config.yaml
crop_scale_min: 0.7
encoder_padding_mode: "replicate"
encoder_stem: "deep"
decoder_weight_standardization: true
epochs: 14.9
Rows from block 8 of the encoder of a small image autoencoder, named by matrix and row number. Rows with one number belong to one channel. Each number is 500 + 40 x the weight over its row's rms, rounded and kept within 0 to 999. All counts start at 0. Numbers have three digits each.
After each channel's rows are labels from the 100 images, of 14976, where the channel reaches its highest value: "responds to" is what is common among them; "colour at peak" is the nearest of a few named colours to the mean colour under the peak. Only what is clearly more common there than usual is listed. The data: photos of plants, animals and fungi (iNaturalist). In brackets: how many of the 100, against the usual share in percent.
# c3: 3x3 conv (encoder.blocks.8.c3.weight, 512x256x3x3, each kernel summed), inputs 86-171
# c1: pointwise conv (encoder.blocks.8.c1.weight, 512x256x1x1), inputs 86-171

c3.84:531585487497485474444441540481462446446539475481503514499510484465440503538486456496511578521530486506478469453480429527493501463449479498455475635431493468514477503483498501461485506480477442495433479483484487483479446480555670510495487466477459445444482518
c1.84:431566589479566467452514520494476481486485455444559512514503478528483478581574442505496522477543486512479498445510485444509482523531498451532506587535544479567498504481490539502530474483501550524481512561508481549536497479579533487622478508523497627412485510
responds to: order Charadriiformes (28 vs 7.6)
colour at peak: white (83 vs 6.3)

c3.373:571574526527531430577467537504538495490479493422506507503517486447526526525494475484413530478525497552503452523487486533504502496496434404488553517565538561556506498510495482477468462529478460488500508522499490490548481431507445540537530515488488533443461509
c1.373:479482444506475498545455595512486528498535566489560568482478497475551514517532480546479535521547492518543519562493449521526528579512468521487466501465469529542532489448499526504496455523492495500488493498488472506475578455510553516517456459428454492487545495
responds to: phylum Arthropoda (70 vs 30.9); class Insecta (69 vs 29.2); order Lepidoptera (39 vs 13.7)
colour at peak: orange (47 vs 0.5); yellow (28 vs 0.9)

c3.406:452538614431456481487485468485531502481500507525439483432443514590522472452505518498491401456409479508497520495505483500516439490477487468407519459461461446487523426493476439490514504486450518444470475486455528475489458535452501517428503501454485484480446503
c1.406:497521671463452496481492474515497505477559503546429474525473543634489476560517555499516463466460509578502522496509505495532509522464463478422441547394499471492492474461492508485436508493443504539540504519542465475520532533539582497489465500468512463481477534
responds to: phylum Chordata (97 vs 60.8); class Aves (94 vs 55)
colour at peak: grey (87 vs 47.7)

c3.394:430547455502519535506498452483422499514493513529434528516438547472484512479510482500511542465511474446520513504479472484493475525529520495539567444565463465444500537500509515496557485531533536499566506524503517532477468533450366485539448502521448504525507495
c1.394:551578427518550538536453540527501467547521473671486562473466465499516525431528508501507529404499514487529503539501498470433481473508598498510517522483476481434471528477528528508508450494522508548517489489505485508497473491417488470536514494538509483592488518
responds to: class Aves (83 vs 55)
colour at peak: brown (53 vs 24.3)

c3.95:459671664497469423510514492518480477490508515517457521472495505519466463450469508488496396495485480514476494469497494452477528515483496498484480503598527485506518494545513469506546422513514536532494485565464482497522552512478554473410492547441506521523460501
c1.95:453541577488461363495441483506542488497488538551437534434463479551514492480535493475503395440401463503486520505412498447501494536526508495453430479503534513525509527524514490520511439481477499504525511494534507493542530513549555517452420538420497485509468551
responds to: phylum Arthropoda (64 vs 30.9); class Insecta (62 vs 29.2); order Lepidoptera (35 vs 13.7)
colour at peak: pink (49 vs 10.7)

c3.99:565573496518520534537512526498514505446372521350467507497488495477482498566488480518479531483477495562506457491472464509498479500473354488482485500473498489524487479510498464496492521496487515488486510510521488471483459446516552534519532484488504490421485531
c1.99:497539499533482463568500512517554481501420559422571536492524517501504472532505476535515543492548509512557470525496491526518500458462441534517490465519543517514519478515516505519497505504553558519507477454538527507487453528508481608525501510497485471433484525
responds to: order Lepidoptera (32 vs 13.7)
colour at peak: yellow (61 vs 0.9); orange (35 vs 0.5)

c3.53:498518523467491499520459490458562491427559489551482485484465517494626514453509491489474507455476525465535554518562500528528530520506492559528564497429516490474451525523495489471490503517533460461469525538521535529450520526487506464428525482486507458527522476
c1.53:536581481459510490460460475458506438429549511595522481525484492502532473498522493482494496503520511580494456503500508548527489492509542560550480534447512533480450494540475468510492521488525473437498525429545473533518508506480583476510435503549450429529487486
responds to: phylum Arthropoda (60 vs 30.9)
colour at peak: pink (56 vs 10.7)

c3.9:499676515460522492464513447499526505513386497434488522486489510479567534501479504498469431492472507465501516569496469499485555438513404470498541350506515470505476548482511511482471493517497498426523474505478511516464506497471524483522465458558504598446506492
c1.9:486559468464535446482468494509428494487524503507467507513509488421555453505497492497524416461501434511500463493489521487547537464535492571532541393433520557522530522513500567522533496517525494504535487510516547499488462499505448498516615449581522582506499437
responds to: class Aves (84 vs 55)
colour at peak: grey (85 vs 47.7)

c3.129:392577401484493516494512470527482502569492456466498472482476474447464507450465442485511494502520503378477450497494502486499453494540523484576620372570517497503510567445510464466535502495568589505560482453470556571441494476471474457493494508549446611506483528
c1.129:464507420474520488514503535449492467500570436540480510542481512463538502453577508478500448496592544463436482513478532475470477475498544529449596496581539494497504512439484461502471497475498585520525495450505479607473451483530535490516572502489456486615505524
responds to: class Aves (84 vs 55)
colour at peak: brown (63 vs 24.3)

c3.396:575512546476502468563493461490562512469385482422494475529519476475604525527449489497476589514529494543507501517517494519471462469498447448515525493459539543527519495496486517498509456470490490534507525505504476548532537484486508511500551492527504469456475503
c1.396:470398501575504447545486494477488512490357515477487425497490500449554454577473515538467481497496542517481496519499479583497449551465439497532531458462529534526489459500512493472565492572514461543518481500494472503558550462525456523523514474488492531461422446
responds to: phylum Tracheophyta (27 vs 7.3); kingdom Plantae (27 vs 7.3); class Magnoliopsida (26 vs 5.6)
colour at peak: yellow (42 vs 0.9)

c3.1:545482444476504503527507492412482475482395527362500487442476477458507502558467473518478463474504491540499502558475491524500467487471389509514566499527479502512491517508500511477516519508518515467484502474506506482483429491492468548522489488473522453449468521
c1.1:511463447499605392546546519427486478577507545543501505508501506477426501569445504563492511451535502530469520466482468535531489523517493527513572525551544495489497537532507505534520607495497500533503550515466512514497467460509457487588491536416506470451583524
responds to: phylum Arthropoda (64 vs 30.9); class Insecta (61 vs 29.2)
colour at peak: yellow (77 vs 0.9)

c3.178:512574571481495475493473480522448509453531493541459512459521466458556540471461495477425549497489479504487473491470472487481558460528468493576552471568502472493517572452513483482503452498560486461459519526467523530476449487474577467446522487522476519479468569
c1.178:486527531475475519511458459513501505520572545491430540466461447517555577546508484462399472433501515565509533551529495453434619491478466478477533435429471540502455487488545482504474515503461431494481563456540485472460506475479630508526509496541494527489521405
responds to: phylum Chordata (96 vs 60.8); class Aves (92 vs 55)
colour at peak: grey (90 vs 47.7)

c3.158:483538470504495479453478499515427492453461432495433474476471464465318460458480461464504442495490491488480514452437438423462431434482424511488505434525495441500473515451478412462528450407517486432441432412493492476463429501475473441446498474520450509464480485
c1.158:513540546507516495477495528529488536454485526494436563468429511530427489491483474512528480387481498551512548452506466513465536496480443494435494406502545478489468554461449454520512533492500498491477506475493509476522482492466572504461560500570494511513525519
responds to: phylum Chordata (98 vs 60.8); class Aves (97 vs 55)
colour at peak: grey (88 vs 47.7)

c3.131:455618484489489507471503475504468505424489455491454482447509503516513521465462445480525538471514506496481491529553459478503530470514458480520630510619432479461496472465486424450570493444566472401490437516457535475458404488443491483485507496473465532479459489
c1.131:494563444505495495506515478528482489466542455566482518520462497539527481524501496508555446456480521509469523501533500504491526508440480506399512517518444482449491439491439479503463470492428409481537472501466484417518468531507548509551484526480497506525474489
responds to: phylum Chordata (97 vs 60.8); class Aves (93 vs 55)
colour at peak: grey (84 vs 47.7)

c3.415:516520598522507522524490483520520547456492456466452486557412472494529470473503542455516428475398492496502471497493531491503469468584500466517679420589524509545478516456514455484561497533615517484570463420516534582516502497473430479493469507558489520508441490
c1.415:558439573502481483612472499524499469481485508535449464474478515540512444466483512527515442465464507487475436550389545541468482463536482472566614510648456473497438503520452500475486498453509547480563433480479480518517437433489476525487545507538527522505466490
responds to: phylum Tracheophyta (25 vs 7.3); kingdom Plantae (25 vs 7.3)
colour at peak: brown (94 vs 24.3)

c3.17:471727415474492541521499498491431509534572495508454501484463524438515518439452570469470516467502504421538501472496502526449473488498501494557640506474512490487477539478497500493521516506538473414491502469466520510458487504468386502504516506546475539490489485
c1.17:493532483497522506481495515457487516493501492502524526523584562524463534506534518453527584489623519404548494404444530500473446481512520528594521498501540483470491546476505515511558512488567508539532481533530514554464535522554591475471496513490431435524458445
responds to: phylum Chordata (92 vs 60.8); class Aves (86 vs 55)
colour at peak: brown (53 vs 24.3)

c3.132:495453447520517467494500481471475505474499505525511511510539523528567524499535503512543598486526508477515556525496493495513558521510506536540571495652472483509467509511495464481545511539569502463489508524527531498479495533498460489499476496494488482521510467
c1.132:503473458556490361482500507480493456451493490583508484514448409517525513452549510504516546443512513534529556522527524453507503505470529527485421492586511470519445471490463463449485445465488495457493482511544541501503519496485412432522490485532525549546481501
responds to: class Aves (88 vs 55)
colour at peak: grey (81 vs 47.7)

c3.242:460695536508493488569484465517473512472411469463503503498472498455534528546513481482478483449471483411505461464464469536469490481469470476507534400604508490515493501459485466408448491491503482471472484448519475470490442466543520520480465526520491554465474486
c1.242:419450546549467392588441472536489524507414508472545554545470445517696503522563483524499429500463464425517508475468532521454575522505500488471513478517526508515550496485484515462474512520512505482479511460500455471534556524546530594461491526473536484509555441
responds to: class Insecta (67 vs 29.2); phylum Arthropoda (67 vs 30.9); order Lepidoptera (34 vs 13.7)
colour at peak: brown (49 vs 24.3)

c3.218:472444506520493473518517492486554504485585516482520483493521492514540554502453556527518568505533484490458459489563500583475480485479501447564572540559484470512485488503481522494514502462518502402498446335460525498452525436534453474434456554470487513493456487
c1.218:496533520379490428547480526488553478506507495536512517507506415469559550499567612505495489451453470554489482516470501585517504542484525455520512525454563603512474509494516450503444494502523488490503444438529503529509511524540504457468499555551442535526459504
responds to: order Charadriiformes (30 vs 7.6)
colour at peak: white (67 vs 6.3)

c3.332:546472443510513484544511485433525480478368514286492496461490497460495492563511465513462484481485496515499461485506477531472481493482316493478453533501487514532499488515503519491485509503494507496480500482511518486506401472511543532513506500494499483419471528
c1.332:490442476512552451617506419464519438503527581450536496448459533497530536563526475559524495484463472518581473471468439563474500533503515532475488529443500527521515508565505474484528554509452496552499487491548526474498500464560506475520500465534487501410509534
responds to: phylum Arthropoda (64 vs 30.9); class Insecta (62 vs 29.2); order Lepidoptera (35 vs 13.7)
colour at peak: yellow (88 vs 0.9)

c3.180:511663537495494486503510481498478525541472524476485524526509503493584520528476532526523521448506511538502519514537499520521558540524480500556575369577509491503497540507484469500508530506574524520560523547498509547497533500525503524508489499530484518490510529
c1.180:507550527409496498513476522492454492520502453511444542505499503496530513489529478465531493426449509510453481500535501522450475429424471443454491468533442527467469455487490434450478463449489458496509495443525498433511510462560581454440473500471475515498443593
responds to: phylum Chordata (97 vs 60.8); class Aves (95 vs 55)
colour at peak: grey (92 vs 47.7)

c3.265:511375409536523485522517507462425505448580557591459529488439554488549465508517536547512514453483462481526503531500502478509555554490581476530597524583451491543483506556509551512602523550526559523524514462541537479502502493464413506497480494512479456560512447
c1.265:544417493505520390479515520440504474504551471631511508474499485557518444456520522527551470507469464532476521509475434531493487516493534502530516456534612448532470518504484465442514504482509523488538498454550502460486527484379407452500541498520489551532535481
responds to: class Insecta (72 vs 29.2); phylum Arthropoda (72 vs 30.9); order Lepidoptera (44 vs 13.7)
colour at peak: pink (67 vs 10.7)

c3.404:576553594461479440537508504510508528451402495440495485505482451517590505478410526490478610522473497542477473507518535510496498478493506489515598570588477495490476471485519479495476476523545485448481499512452497496498573475454513504476508515524535531508481501
c1.404:451544552505455521492546485505512494444351577400488524463501565552471449501430488525470601486467484470482544487455542527474524489501468496555615455508473527471495480473498499512491511490537477497492426480441438477465581474486427566442494453468467495455547494
responds to: phylum Tracheophyta (31 vs 7.3); kingdom Plantae (31 vs 7.3); class Magnoliopsida (29 vs 5.6)
colour at peak: green (64 vs 2.2)

c3.346:486536517500474492476478477501490521402483474498441469456451473512415433475461504464504384496419477503487485540488476433487515421445455480411372457417466440435469396443440474516453421412387422434467409447462436420468429481461440461441503478500483526484470493
c1.346:536496507564528523509554469532449547528536539523495520514515498506504427544481553511496409486483432506523448555483495440554521503507569495415510461551498438461514404454478473521491442424458476463560440498544463397471511488503486467519473570549498513515522505
responds to: phylum Chordata (94 vs 60.8); class Aves (92 vs 55)
colour at peak: grey (91 vs 47.7)

c3.286:437300430500499473525481457481453501497507510523472498568477518518480479486531521512512501493530501514505508520495486482467476540496527519547580515510484482502492517535503552504571472538515532493536494451506509486488525463515564499520446490488518421510470515
c1.286:486469529519428439501481493535458471485458449580468482508508483553476485401534500508542486490496533506562558502561429478441518518484574542516533434441541414492456526455520516500515492489465495538491482453513517482528588489512488477504524541576546488515493537
responds to: order Lepidoptera (33 vs 13.7)
colour at peak: pink (44 vs 10.7)