From a checkpoint of a small image autoencoder: decoder activation leaky_relu.
Rows from block 5 of the encoder of a small image autoencoder, named by matrix and row number. Rows with one number belong to one channel. Each number is 128 + 32 x the weight over its row's rms, rounded and kept within 0 to 255. All counts start at 0. Numbers have three digits each. After the name is the row's rms in percent of the matrix's.
Before each channel's rows are labels from the 100 images, of 14976, where the channel reaches its highest value: "patch colour" is the nearest of a few named colours to the mean colour under the peak; "strongest on" is what is common among them. Only what is clearly more common there than usual is listed. The data: photos of plants, animals and fungi (iNaturalist).
# c3: 3x3 conv (encoder.blocks.5.c3.weight, 256x256x3x3, each kernel summed), inputs 172-255
# c1: pointwise conv (encoder.blocks.5.c1.weight, 256x256x1x1), inputs 172-255

patch colour: pink
strongest on: class Aves; order Charadriiformes
c3.232 067:114133127078141120095147158127147112127145174174143133140124155144142123160158153120142136123120158130081114133143149152228118116161134150209158139133118121136046184122179180072158049146090132171125159091143173157255176146171228091140146123143147147164
c1.232 102:074107112110132128164120124150112149180118141129186126062107156134137065122139085133138109146088154117064137161155137138098140142139133179145142101153168078134005186200149139137107000179117141116123157182082130146117076143164126085138130079141138157176

patch colour: pink
strongest on: order Charadriiformes
c3.202 028:152127130092238137152086155112116237134124145130124142158131128135145155096120065079117117156135127131115131147138091136139145109118108132137150138137123123134129107145160148129123164110118126104145137013138129123203194139136214027095157173164139149095
c1.202 068:151113129093139155127144152104119173142132126110120134141178070145156136075140060094149139140149144122092098160155036140122150120139108136127126091137134127147098130114075158092127142126115172126124103118127149099183145152095157048108157104108147168137

patch colour: brown
strongest on: phylum Chordata; class Aves; order Anseriformes; family: Anatidae
c3.47 068:142143127136205143133141194158156203122173164159163124121130161144146147182161176152164162130122162128161145149194155131177133150139160149141135135133239160156148096093157171145165108148131141121151152206125161173136102142165193102140143140137148166147
c1.47 087:148085130120043105137094065142134198090153119126153126146141122136111115122111193143118118151101081122159185121142164126130087137130169115120110123170124181145133179091110110129132014139095133105075131125071110139149101131141029099131047180120069144113

patch colour: grey
strongest on: class Aves
c3.236 065:129117127074155115121180124113122144113170159109140115188131072130114129109100124100140140128121134126158144078127144114171115128135088124189121112148094113110150123080103142111169086154093118095131117074128104159255149116116134088144144115088134120108
c1.236 102:121141156089135094156124132155085232167158164075120091136127123127133151118137124090105111123110162148154149114089164110116139126132128131148126133141116132128135140198098127138138041146149107103162159242166057136255203132153065159167129137079134152145

patch colour: grey
strongest on: class Aves; order Anseriformes; family: Anatidae
c3.155 102:097117126085159140103117180098125161102079166175083149081129132123116117106130055105115116119106083130080103124200123097091111108138121106156099124066164093140098185120146108075058148116114149149132126163087172122142113111115186107130118123134121087068
c1.155 146:134097148158053099127105046093129118145130064123142114076120129129102117135037172127139101131126124143135105136118093157090120120115134155134132128155000124076150076165127114119119073120115121088078105130137100150162117135047076156101079132151127191150

patch colour: pink
strongest on: order Lepidoptera
c3.133 101:180135128196154153142157154149141131126175174145111153167127149115151177135194149111139159126155158127194166142132144135186155142152170127100156153162188188158184150132159131165146142133162147161157144132165150141158161148192160144170190158133141125132
c1.133 094:200108129150139134156130159113081111132143162133108152087120155116120136112204164041114122128150113111103129156097108109136129124142117122139114138117141124133105194168157118148107194123086175139121109135160172103175089172139128047212213140142133163144

patch colour: white
strongest on: class Aves
c3.150 107:130153128215157159136094134162133132180069131101113124114129093089200103125161124130108107123139099128066107107157111107105101147117175132113122131101135031106141149116121134138086190118108133162098155212122100085042196131122200238071134113100130185137
c1.150 130:143164112184149121132182173140144070097169170214105127066155159151110113108143150083116139134113089135082142144165124096092105098148125089172118143131129097116106113094210105109118142141129178183125193142088182159080083137134170119127113153179104118125

patch colour: black
strongest on: class Aves
c3.32 038:106118125117061115111102119133133080090106091131118098174125097103166111142225074116153126134098152123096109114096097112077132130163124125091135123135160103128117098106148102083146089146122135068121145115121128105035077134130226146178112089099113094143
c1.32 061:117157160086093102138170160118155098097122133125154133195124155148171101129121077114140133154131105156137135137147086163088161132145119124120143141082111132142120159119123106119154037152129143077090135098108179120186110126127093118103100116157153168094

patch colour: brown
strongest on: class Aves; order Charadriiformes
c3.108 088:139114126139179116133092087088128161136091046136107128088121113110110103133132161091100104123116047124078092103124087115130080096119119126107110108108162203077116194147114165094132157114098105164069133107110092115239105119078162131109130106107113144138
c1.108 121:096133120110158117097142157098138139160144185142157098102128146135104123174169071152112131128109120127134128125157120129098133153137189151094133135117077148123133232137138135110085096133113122169139166145139125164167181130186015125179148132127089121118

patch colour: black
strongest on: class Aves; phylum Chordata
c3.135 104:122120134226110151129073122141111125098138110096107126194150077083186102112147143082113094124088135125036103107122099113177131151133126114100155105112150079113113156044127085142095138115121131088105112199121131091000049120123189073095131088084133086111
c1.135 154:141109153148171150148143149107138133051126136202098197137139140161107160120069160065095117103115108124082133148160141120175149105120083130217139141123064114139095149081179105150122106127131153129155153034117189171056049153115129017134148127161154064109

patch colour: black
strongest on: class Aves
c3.218 081:123134122255128169155101092169124063131124095099139113150128108087191110125146129118131101128152184129107136128129108118111166151131175135043131120148035152124133134127125090182110141139178136090136141196154117104000101145140087191143146116103124139124
c1.218 113:118108119161147136136154128083095047000132128122039152170149111132134133126122130081096122129117104131106126108124136120103129108122067082162108120132124108137085213029146091155132191126127147120144135075144159147000018127115130024138156125140145088073

patch colour: pink
strongest on: class Aves; order Charadriiformes
c3.14 082:164158132187118193124144117164105158173104110194156168105127135114164131094163148114151144141147159127103147142211124131187168138117158147116154137153158131145097211176166101152111219166100170179131130144150185099049089148161174142173145131126162192141
c1.14 094:156123071123165145113138167131156023132139154179153150188137139099150139108184136128137150155148114134080170103178148142199105180134193111128156144129241100147139255105140120138161205128107178178131096129126150115145092134167191105200154164118113124126

patch colour: grey
strongest on: class Aves; order Charadriiformes
c3.112 049:132110126070251117137155189128142163091137165169112148137118134131104111146169167157119119121109079130141124126078134085148111112163108115086104122110174083167136109163104136123188128120113145134148143134153208119163156113132152149165142167128115072165
c1.112 080:144101136088143082145121113164126160155136177121106108147094156111146149127168125181124105114096144133187149152136171135156108159113122147137167125126163130171144134189125101143134092117120139149103150085159073106192134116133132092214116138110115071150

patch colour: pink
strongest on: order Charadriiformes
c3.226 035:157130120189235099117131186135159161147135136255121105173134156131154151146082143130114126161115113138163128142077143128057106111117164142118140151115189164132148055055160175108140239115115120152137183074150161150112144136150187175098142137139130103137
c1.226 060:164177088142152137104161145156167107166135149163127132131125097108145161133099044089149153152138131124142127078126098117080151134081163138127115162151232113120138021065162153107156152144093165066134125019153177162126105145126144089109148137128103102139

patch colour: pink
strongest on: class Aves
c3.231 146:112120127125154148131081101102117136095102063114068147126128094109135102095143086117113105131133077128086125111132109101114108103125101097068094110103099087099103151171146113135071153112128140106120090098128133093055105108084130093093084126091120116087
c1.231 112:155133113056134098185096078148101090139150058164095119134103145128141150124190115133142145144165133135169164132070100152068172135102125115109090134151218122161158032190144116226137214138125135133110089038150118126141103128133157067096140134143082159114

patch colour: yellow
strongest on: phylum Tracheophyta; kingdom Plantae
c3.199 102:172148131177092149137166139145154155150128146107142133169129171147160176162126107128154168125159164128203166134108146145121157142108184137170122140155038143136186145166099186163162137153167101130152173095151061152169172153128133167107154163165128118131
c1.199 205:091118128113077110104103093117117072109078062078097122150121093125119103112092089107115117128090073120047088102114112084106081091090119118097077128088057062115099118083095108091112096113087109077078102103087072091117108107073089128056081096103110092119

patch colour: grey
strongest on: phylum Chordata; class Aves; order Charadriiformes
c3.166 064:123136126201219145149114141151126198109137163217118138081121157154148140119173139145127115149140127130130129125216128115138116129155127117134114140139181123117121132191139148135127088121111152142143148168130198121184132127149134164192146127126111121130
c1.166 078:129141119158142131155156131098101156124149156121124114100103114133130142127188129110136134129126123121191156137168103074110140130122082105128225119142205097100121139198115121119136148130115138121119112181098136130255145124174071154181131121094108123090

patch colour: brown
strongest on: class Aves
c3.62 050:135120132172098140125107098135146102125124121111132124162131091093168137117104155082163142149145176134172150100126111144110133139123145128129171120174164224104198139138104134128133147158132106111140123099145092116079114137155200100097158094068105131115
c1.62 068:100145138124157109134081171126122121134130133112105094127157100176166147114115127099083087140132106141140160102124121107154113118103144144101255107099162183113132177146131095140121098108112105054167148122116131099038119122133150107096187103092132146123

patch colour: brown
strongest on: class Aves
c3.118 041:151140129068159109105152167109156139127145136174116130098124182140112157160072121182125143130146108123210161139101152123169104116139133130160128133111142182120143150051161168091141244123146129179129130057166145151012138136104164161085115174152115164141
c1.118 077:179160127096139136110071137143140085175153189147117116128147143135166146140193066156154183120171135106137150113189097089097159130167177141127104153143118107131145134158128158155093183146141117179184126170184154148168123147096120126167154149124126169161

patch colour: brown
strongest on: class Aves
c3.176 121:106109127125134122102122101082117149113112108126086126070123057095126104094130059065111121128108091131068118099126093100130074113127103115049093103082147096103114171067124116087112110115072124122113101178112145103148100108082113124113120103065112121093
c1.176 103:148121130132115148097160121120172092115175115117151160108103099117128145118162114135175190100152156121151162118134160151201120133170129138134153139153167163139160197125170157158163110149111109158127117173175103160156171118126179119205167153121137090116

patch colour: brown
strongest on: phylum Chordata; class Aves; order Charadriiformes
c3.25 079:137138128082136162123171123148145144135145134189149161071128151134145142139178141162165178132110150133123110125201135128153131125152141140158135137143202106143113172158183168121151175176085158161125149051135169145080172131147199123183145125135131146133
c1.25 087:138115127185130143139129167167179096123140173105149126027163152131106164160169224151138163138108155131138115153136097128099124075129151138145179135122103155105152135141132118103111097168131152180121135151118127107095123134159119129164124121113129137147

patch colour: grey
strongest on: order Charadriiformes
c3.82 124:141153127255059157132125100174130118200110129147176141172126168164165148159090118196142123132133176126151154153134150134076173139107176146184120152167071150134149094152127117140132086143171131136155174178118109137085160156149143213093141152167130158167
c1.82 114:118088165157072105080147097098133080100129086103141117105147130151114114178042086115125109144096088126099081116082116107107103115090090146161061111103049124094099086062146104101132104117085108113104138129096102118012041116106108081096116122130100079114

patch colour: pink
strongest on: order Charadriiformes
c3.248 049:109129124043096095116157157108153159074146079159125142205132186147090133105113176106110127129099101126169120127114147137173107115119062124152137126100068127115147194111122141141145151123104118122123125024104083152156179115133169042162080180161115136094
c1.248 090:094170089079096108107138114103144078100129090132153117172147143132091104067181185083157118132130126138154144113157113162135146138097093112159155110164157109108135176151132115126129093164126127170139105031128140121090074125146222006167063151130100174113

patch colour: brown
strongest on: class Aves
c3.28 095:131162127202149158154113132161113152172068179195112146141130132121182117095187153180118100116159153125102151138156140162122136165121187134101113141139237156150135193103135075106089188121150141148183171195145161111047159141213198179114159126127120144124
c1.28 111:123125115122168136075131192105144091175131142199140149118156163106180141120120186160126143122169120139075125149193092128137117142161168151177167124117067188137120245079166136117092109119103177160095079125127190116082140145062110094168131158154158116180

patch colour: white
strongest on: order Charadriiformes
c3.233 036:149127134084131149128116178127126209104128175176110143142126115142151158138144145142130120107132127122128144125138137130198124115103150138149139124123255143131141231143144155101141161120152120148133094029152143147255184121121255022103110174125143181119
c1.233 053:151102166142091168120131119116144103143103131145133148087108152148126095080135127123176142122131107115166179147155124122170199164183118112138131117169151104132098210139113116127140102185104149163105072069121124131141094121084122051113108096107141219078

patch colour: grey
strongest on: class Aves
c3.87 137:134159130176191175160150162177140155155162156153153132144128156131147157163147201161149153125148187129162154154182153148149159153170160137156161146164140176150147129170156162163139106143165163123168157170128189153150121159191165138178161134138148134176
c1.87 112:065067125098153093103124099081105147082147091062092115094127091079072100136076125120106108114107110112112094106109083095125099071141091091133113098085119157091078050094107111098113071076084085101107104065096121106114058100072140043126141066094100082087

patch colour: pink
strongest on: class Aves; order Charadriiformes
c3.222 226:099126129092142148129114086084111134111111082145123132097128048081109094097123078093134122128131089127079114089165094110093134119125078121075094092132086107097091140129154119094112139136113145104129082097123130114160095113109136099056105116068109154108
c1.222 125:149146139095125052126123050112121061155140084106156068122119093097130125144137110122129155118133104119101122119046125153099128139104114149095091116125157144111151069142109160135173212160142118076110128000172131143172164126111161111084145151131062181146

patch colour: grey
strongest on: class Aves; order Charadriiformes
c3.128 053:152125119103121136146126087119146025137156133169147140193135128138113148133204194130137144117121170129182160143107139154201191123151127126138170128159105107133143093214120125185132253137148113104131118135170147128000174125155070118234143126118140135136
c1.128 061:120077156110116125169089153168123101123160150163105123149180139162134148113098081175175158118104160147129144123128123093120158134066134124124134130094122043152097017127147110145089187132103105141115151159160147157000221102115119121185142136130151098153

patch colour: grey
strongest on: class Aves; order Anseriformes; family: Anatidae
c3.215 105:111090130121167126138083126097093071117100121100095107026127138084112109089156077109087099129141105128116122135127080093073124091101099107075114094125091145112091140172095100109092098099126115132109062148125094081181132133087119161175085129116091120129
c1.215 121:122100142117118101143099138077127070120131132122126086051097146122087105125171074139101086139119117146140138146130122113079125117127161102129111130103075142139123213161083085105097100098131103149080098141129070120190106153127096134180100144127075068128

patch colour: pink
strongest on: order Charadriiformes
c3.85 035:144116131143160140149117101108117171147109150094059132136129157149107150090139125105087087155148122131118145148121151131079119101095141105114130139111157125145128092175094133137115029073150112101118153141124136110207144128115156122115151160154123120125
c1.85 056:125123131122144163147133042085133119127102131046077103131137099115107121151143120083121152118157120161098114166087136107134122111195127165167178136118148121123116008160144104137203141129109127090149116184116093076230150154120176124137168151151188106073

patch colour: brown
strongest on: class Aves
c3.117 106:099124124146112114095129123104117141145112122160111138089128100113139097123084084129114117126119101127104102103134134109112089124101133125111104111085127109102108147047139136075120145120103136150112108209123110131091122104113144123056113123102115140117
c1.117 086:139152124190144141120122142164136132218117191171138119125147118112189111121172113136148162123138143123136114115195122158069090178104186166124126129118207117126151171104155194117134080150131153203096093205148151161151107150133186119147149113110116162184

patch colour: pink
strongest on: class Aves; order Charadriiformes
c3.131 088:126137123173128157151120145144112212184116131188188160136126112135141101105207175114146132120125149131052136140148129131187191147131121145155142109171141122150093167190153090204130144155122138165118121195144193122075068145146196108217152114128159168143
c1.131 075:139104134147130092117166138134144098148170106146129147150112133119124119160102169205146125126132129121117132171137182144173086135142166161148181127126152159179169222148216113083176126126121150177175151236121132152139205119094174137160114142125146066146

patch colour: black
strongest on: class Aves
c3.252 035:137128127122112116145118168145130118099154132144148118126135120085155136137215174101142143142137165124161138115129115149161142157145119124095168127170006143137169110111143104144110099150130149111132125128130174120111119122162120154162127094111133131142
c1.252 051:159126116109126150126144163151126124134046125122092159097112122161085117145156116119138139096136114113106135183128142135173182118121145165164136144161026120146121097158186104134124076153130174139198151126128159076152130110087034060136140157174175135118

patch colour: brown
strongest on: class Aves
c3.180 056:123130123093125131111104000118126143175111017170148157126118100121144103126103164142113131143114104131114092118118101127162108110123147140087135109112063145102116178153163161148115194119094116155071116119158140134105129126099159132100120117109128201151
c1.180 107:118151107047156161101127121114105135164118128136149149167103081101172102135149075173151130156120123137091109110168064138152118138158172146058175105115094118121120235129135159102101069153117136188098095095172171141153160144110138071122100120068148138180

patch colour: grey
strongest on: class Aves; order Charadriiformes
c3.204 077:122114127083223139120168142080141087080147140206065150106130171117114154137203143137129144148157041123183140135178096094129116075147087097111076130120138175100154095092154145145125120118141174142116110118109208100146090111109129066184123150140108103130
c1.204 101:080130139069114117144122131146111072127143164092128119084091144116152127114194067122168117185094156142154134136155151133065146122127098115129128122138164124116098082123122099132102069132164095038118111036054096115158113114151122000193094093127067106168

patch colour: brown
strongest on: order Charadriiformes
c3.239 047:128127121076197137122127168138130189116099132133131139159134153132125127105197133137122135133144112126137141119163176128191146125155140133168145126140141146144123183113134139133125241130108148152149125000133149133255164135176115108198146159150117179089
c1.239 083:143141134088093106145116128085128084151080101132145145082123147121117080055184197101101140122139042108139129148165123153149138134175123112138110096126193164159104181161119064165075165160093165145106091017188143121192062161126116015183125169154108189084

patch colour: grey
strongest on: class Aves
c3.83 077:134126129111128135127139165118140110099138146157115142107131134128074158115058085130135145125138099130119120121178152102129115109137070112136130124104183069124092151102130150096138152122101108145139100211126133159255157115109217087068097158146117147111
c1.83 102:148100180157038104106141072166140068103150114130142155118131125141100212138120121108139143139125143131167133117127175128129114105128104118119141159134016099144152092106118135126107196130102105111088105129160097159255143142113152061086079156132148158145

patch colour: brown
strongest on: class Aves
c3.95 049:087136125221138137146077118149105181177068127060164101151127138144123117132058155164109077128095138123071065148159117094088152134115168131158126144116105143119121096120112108129113043120142129120131158195092106097198130138165088216110130098140127141136
c1.95 079:125103100097155140103166123109126141081149111149123159138116073151104169120081164130150125129114102130134099140132181113112190106078110087203115126107139171100140127071133110114168090115126143095144176060108139135068078094124127049101127103163132092145

patch colour: pink
strongest on: order Charadriiformes
c3.214 051:146125121140232133135136159134142096115149151186105146107130192156112134156133143143133138128118102131145123166117158127147119080148137146151102127116226106154112175133137137148146237122136140093145163095113142140175092141151239126167158145170121114147
c1.214 086:128117103116176086118122167103122109119145138131095098134086170139095119125153154149135112140111096127152114147105115156147137084162163153141117128109198107139130255129100116116152174124129120128103108128094119156229125141121102070178101125146096141082

patch colour: grey
strongest on: order Charadriiformes
c3.96 330:160167128159144163164144143181141143173145160158163143151128173150167165168183161166156150129158180128168157162165154162153173161153168160153156157172175154156153142170142159171152143150179152128158161161145144148133143169183164159170166151159152167167
c1.96 256:089074127087097095101111066090092104064107083087086113070129094107081085106098113093114097129080080128083091113117096090118086081107080098118105102094137104093085149090112100112108142105083102082079094074078081095128068075094099034120097093096098095088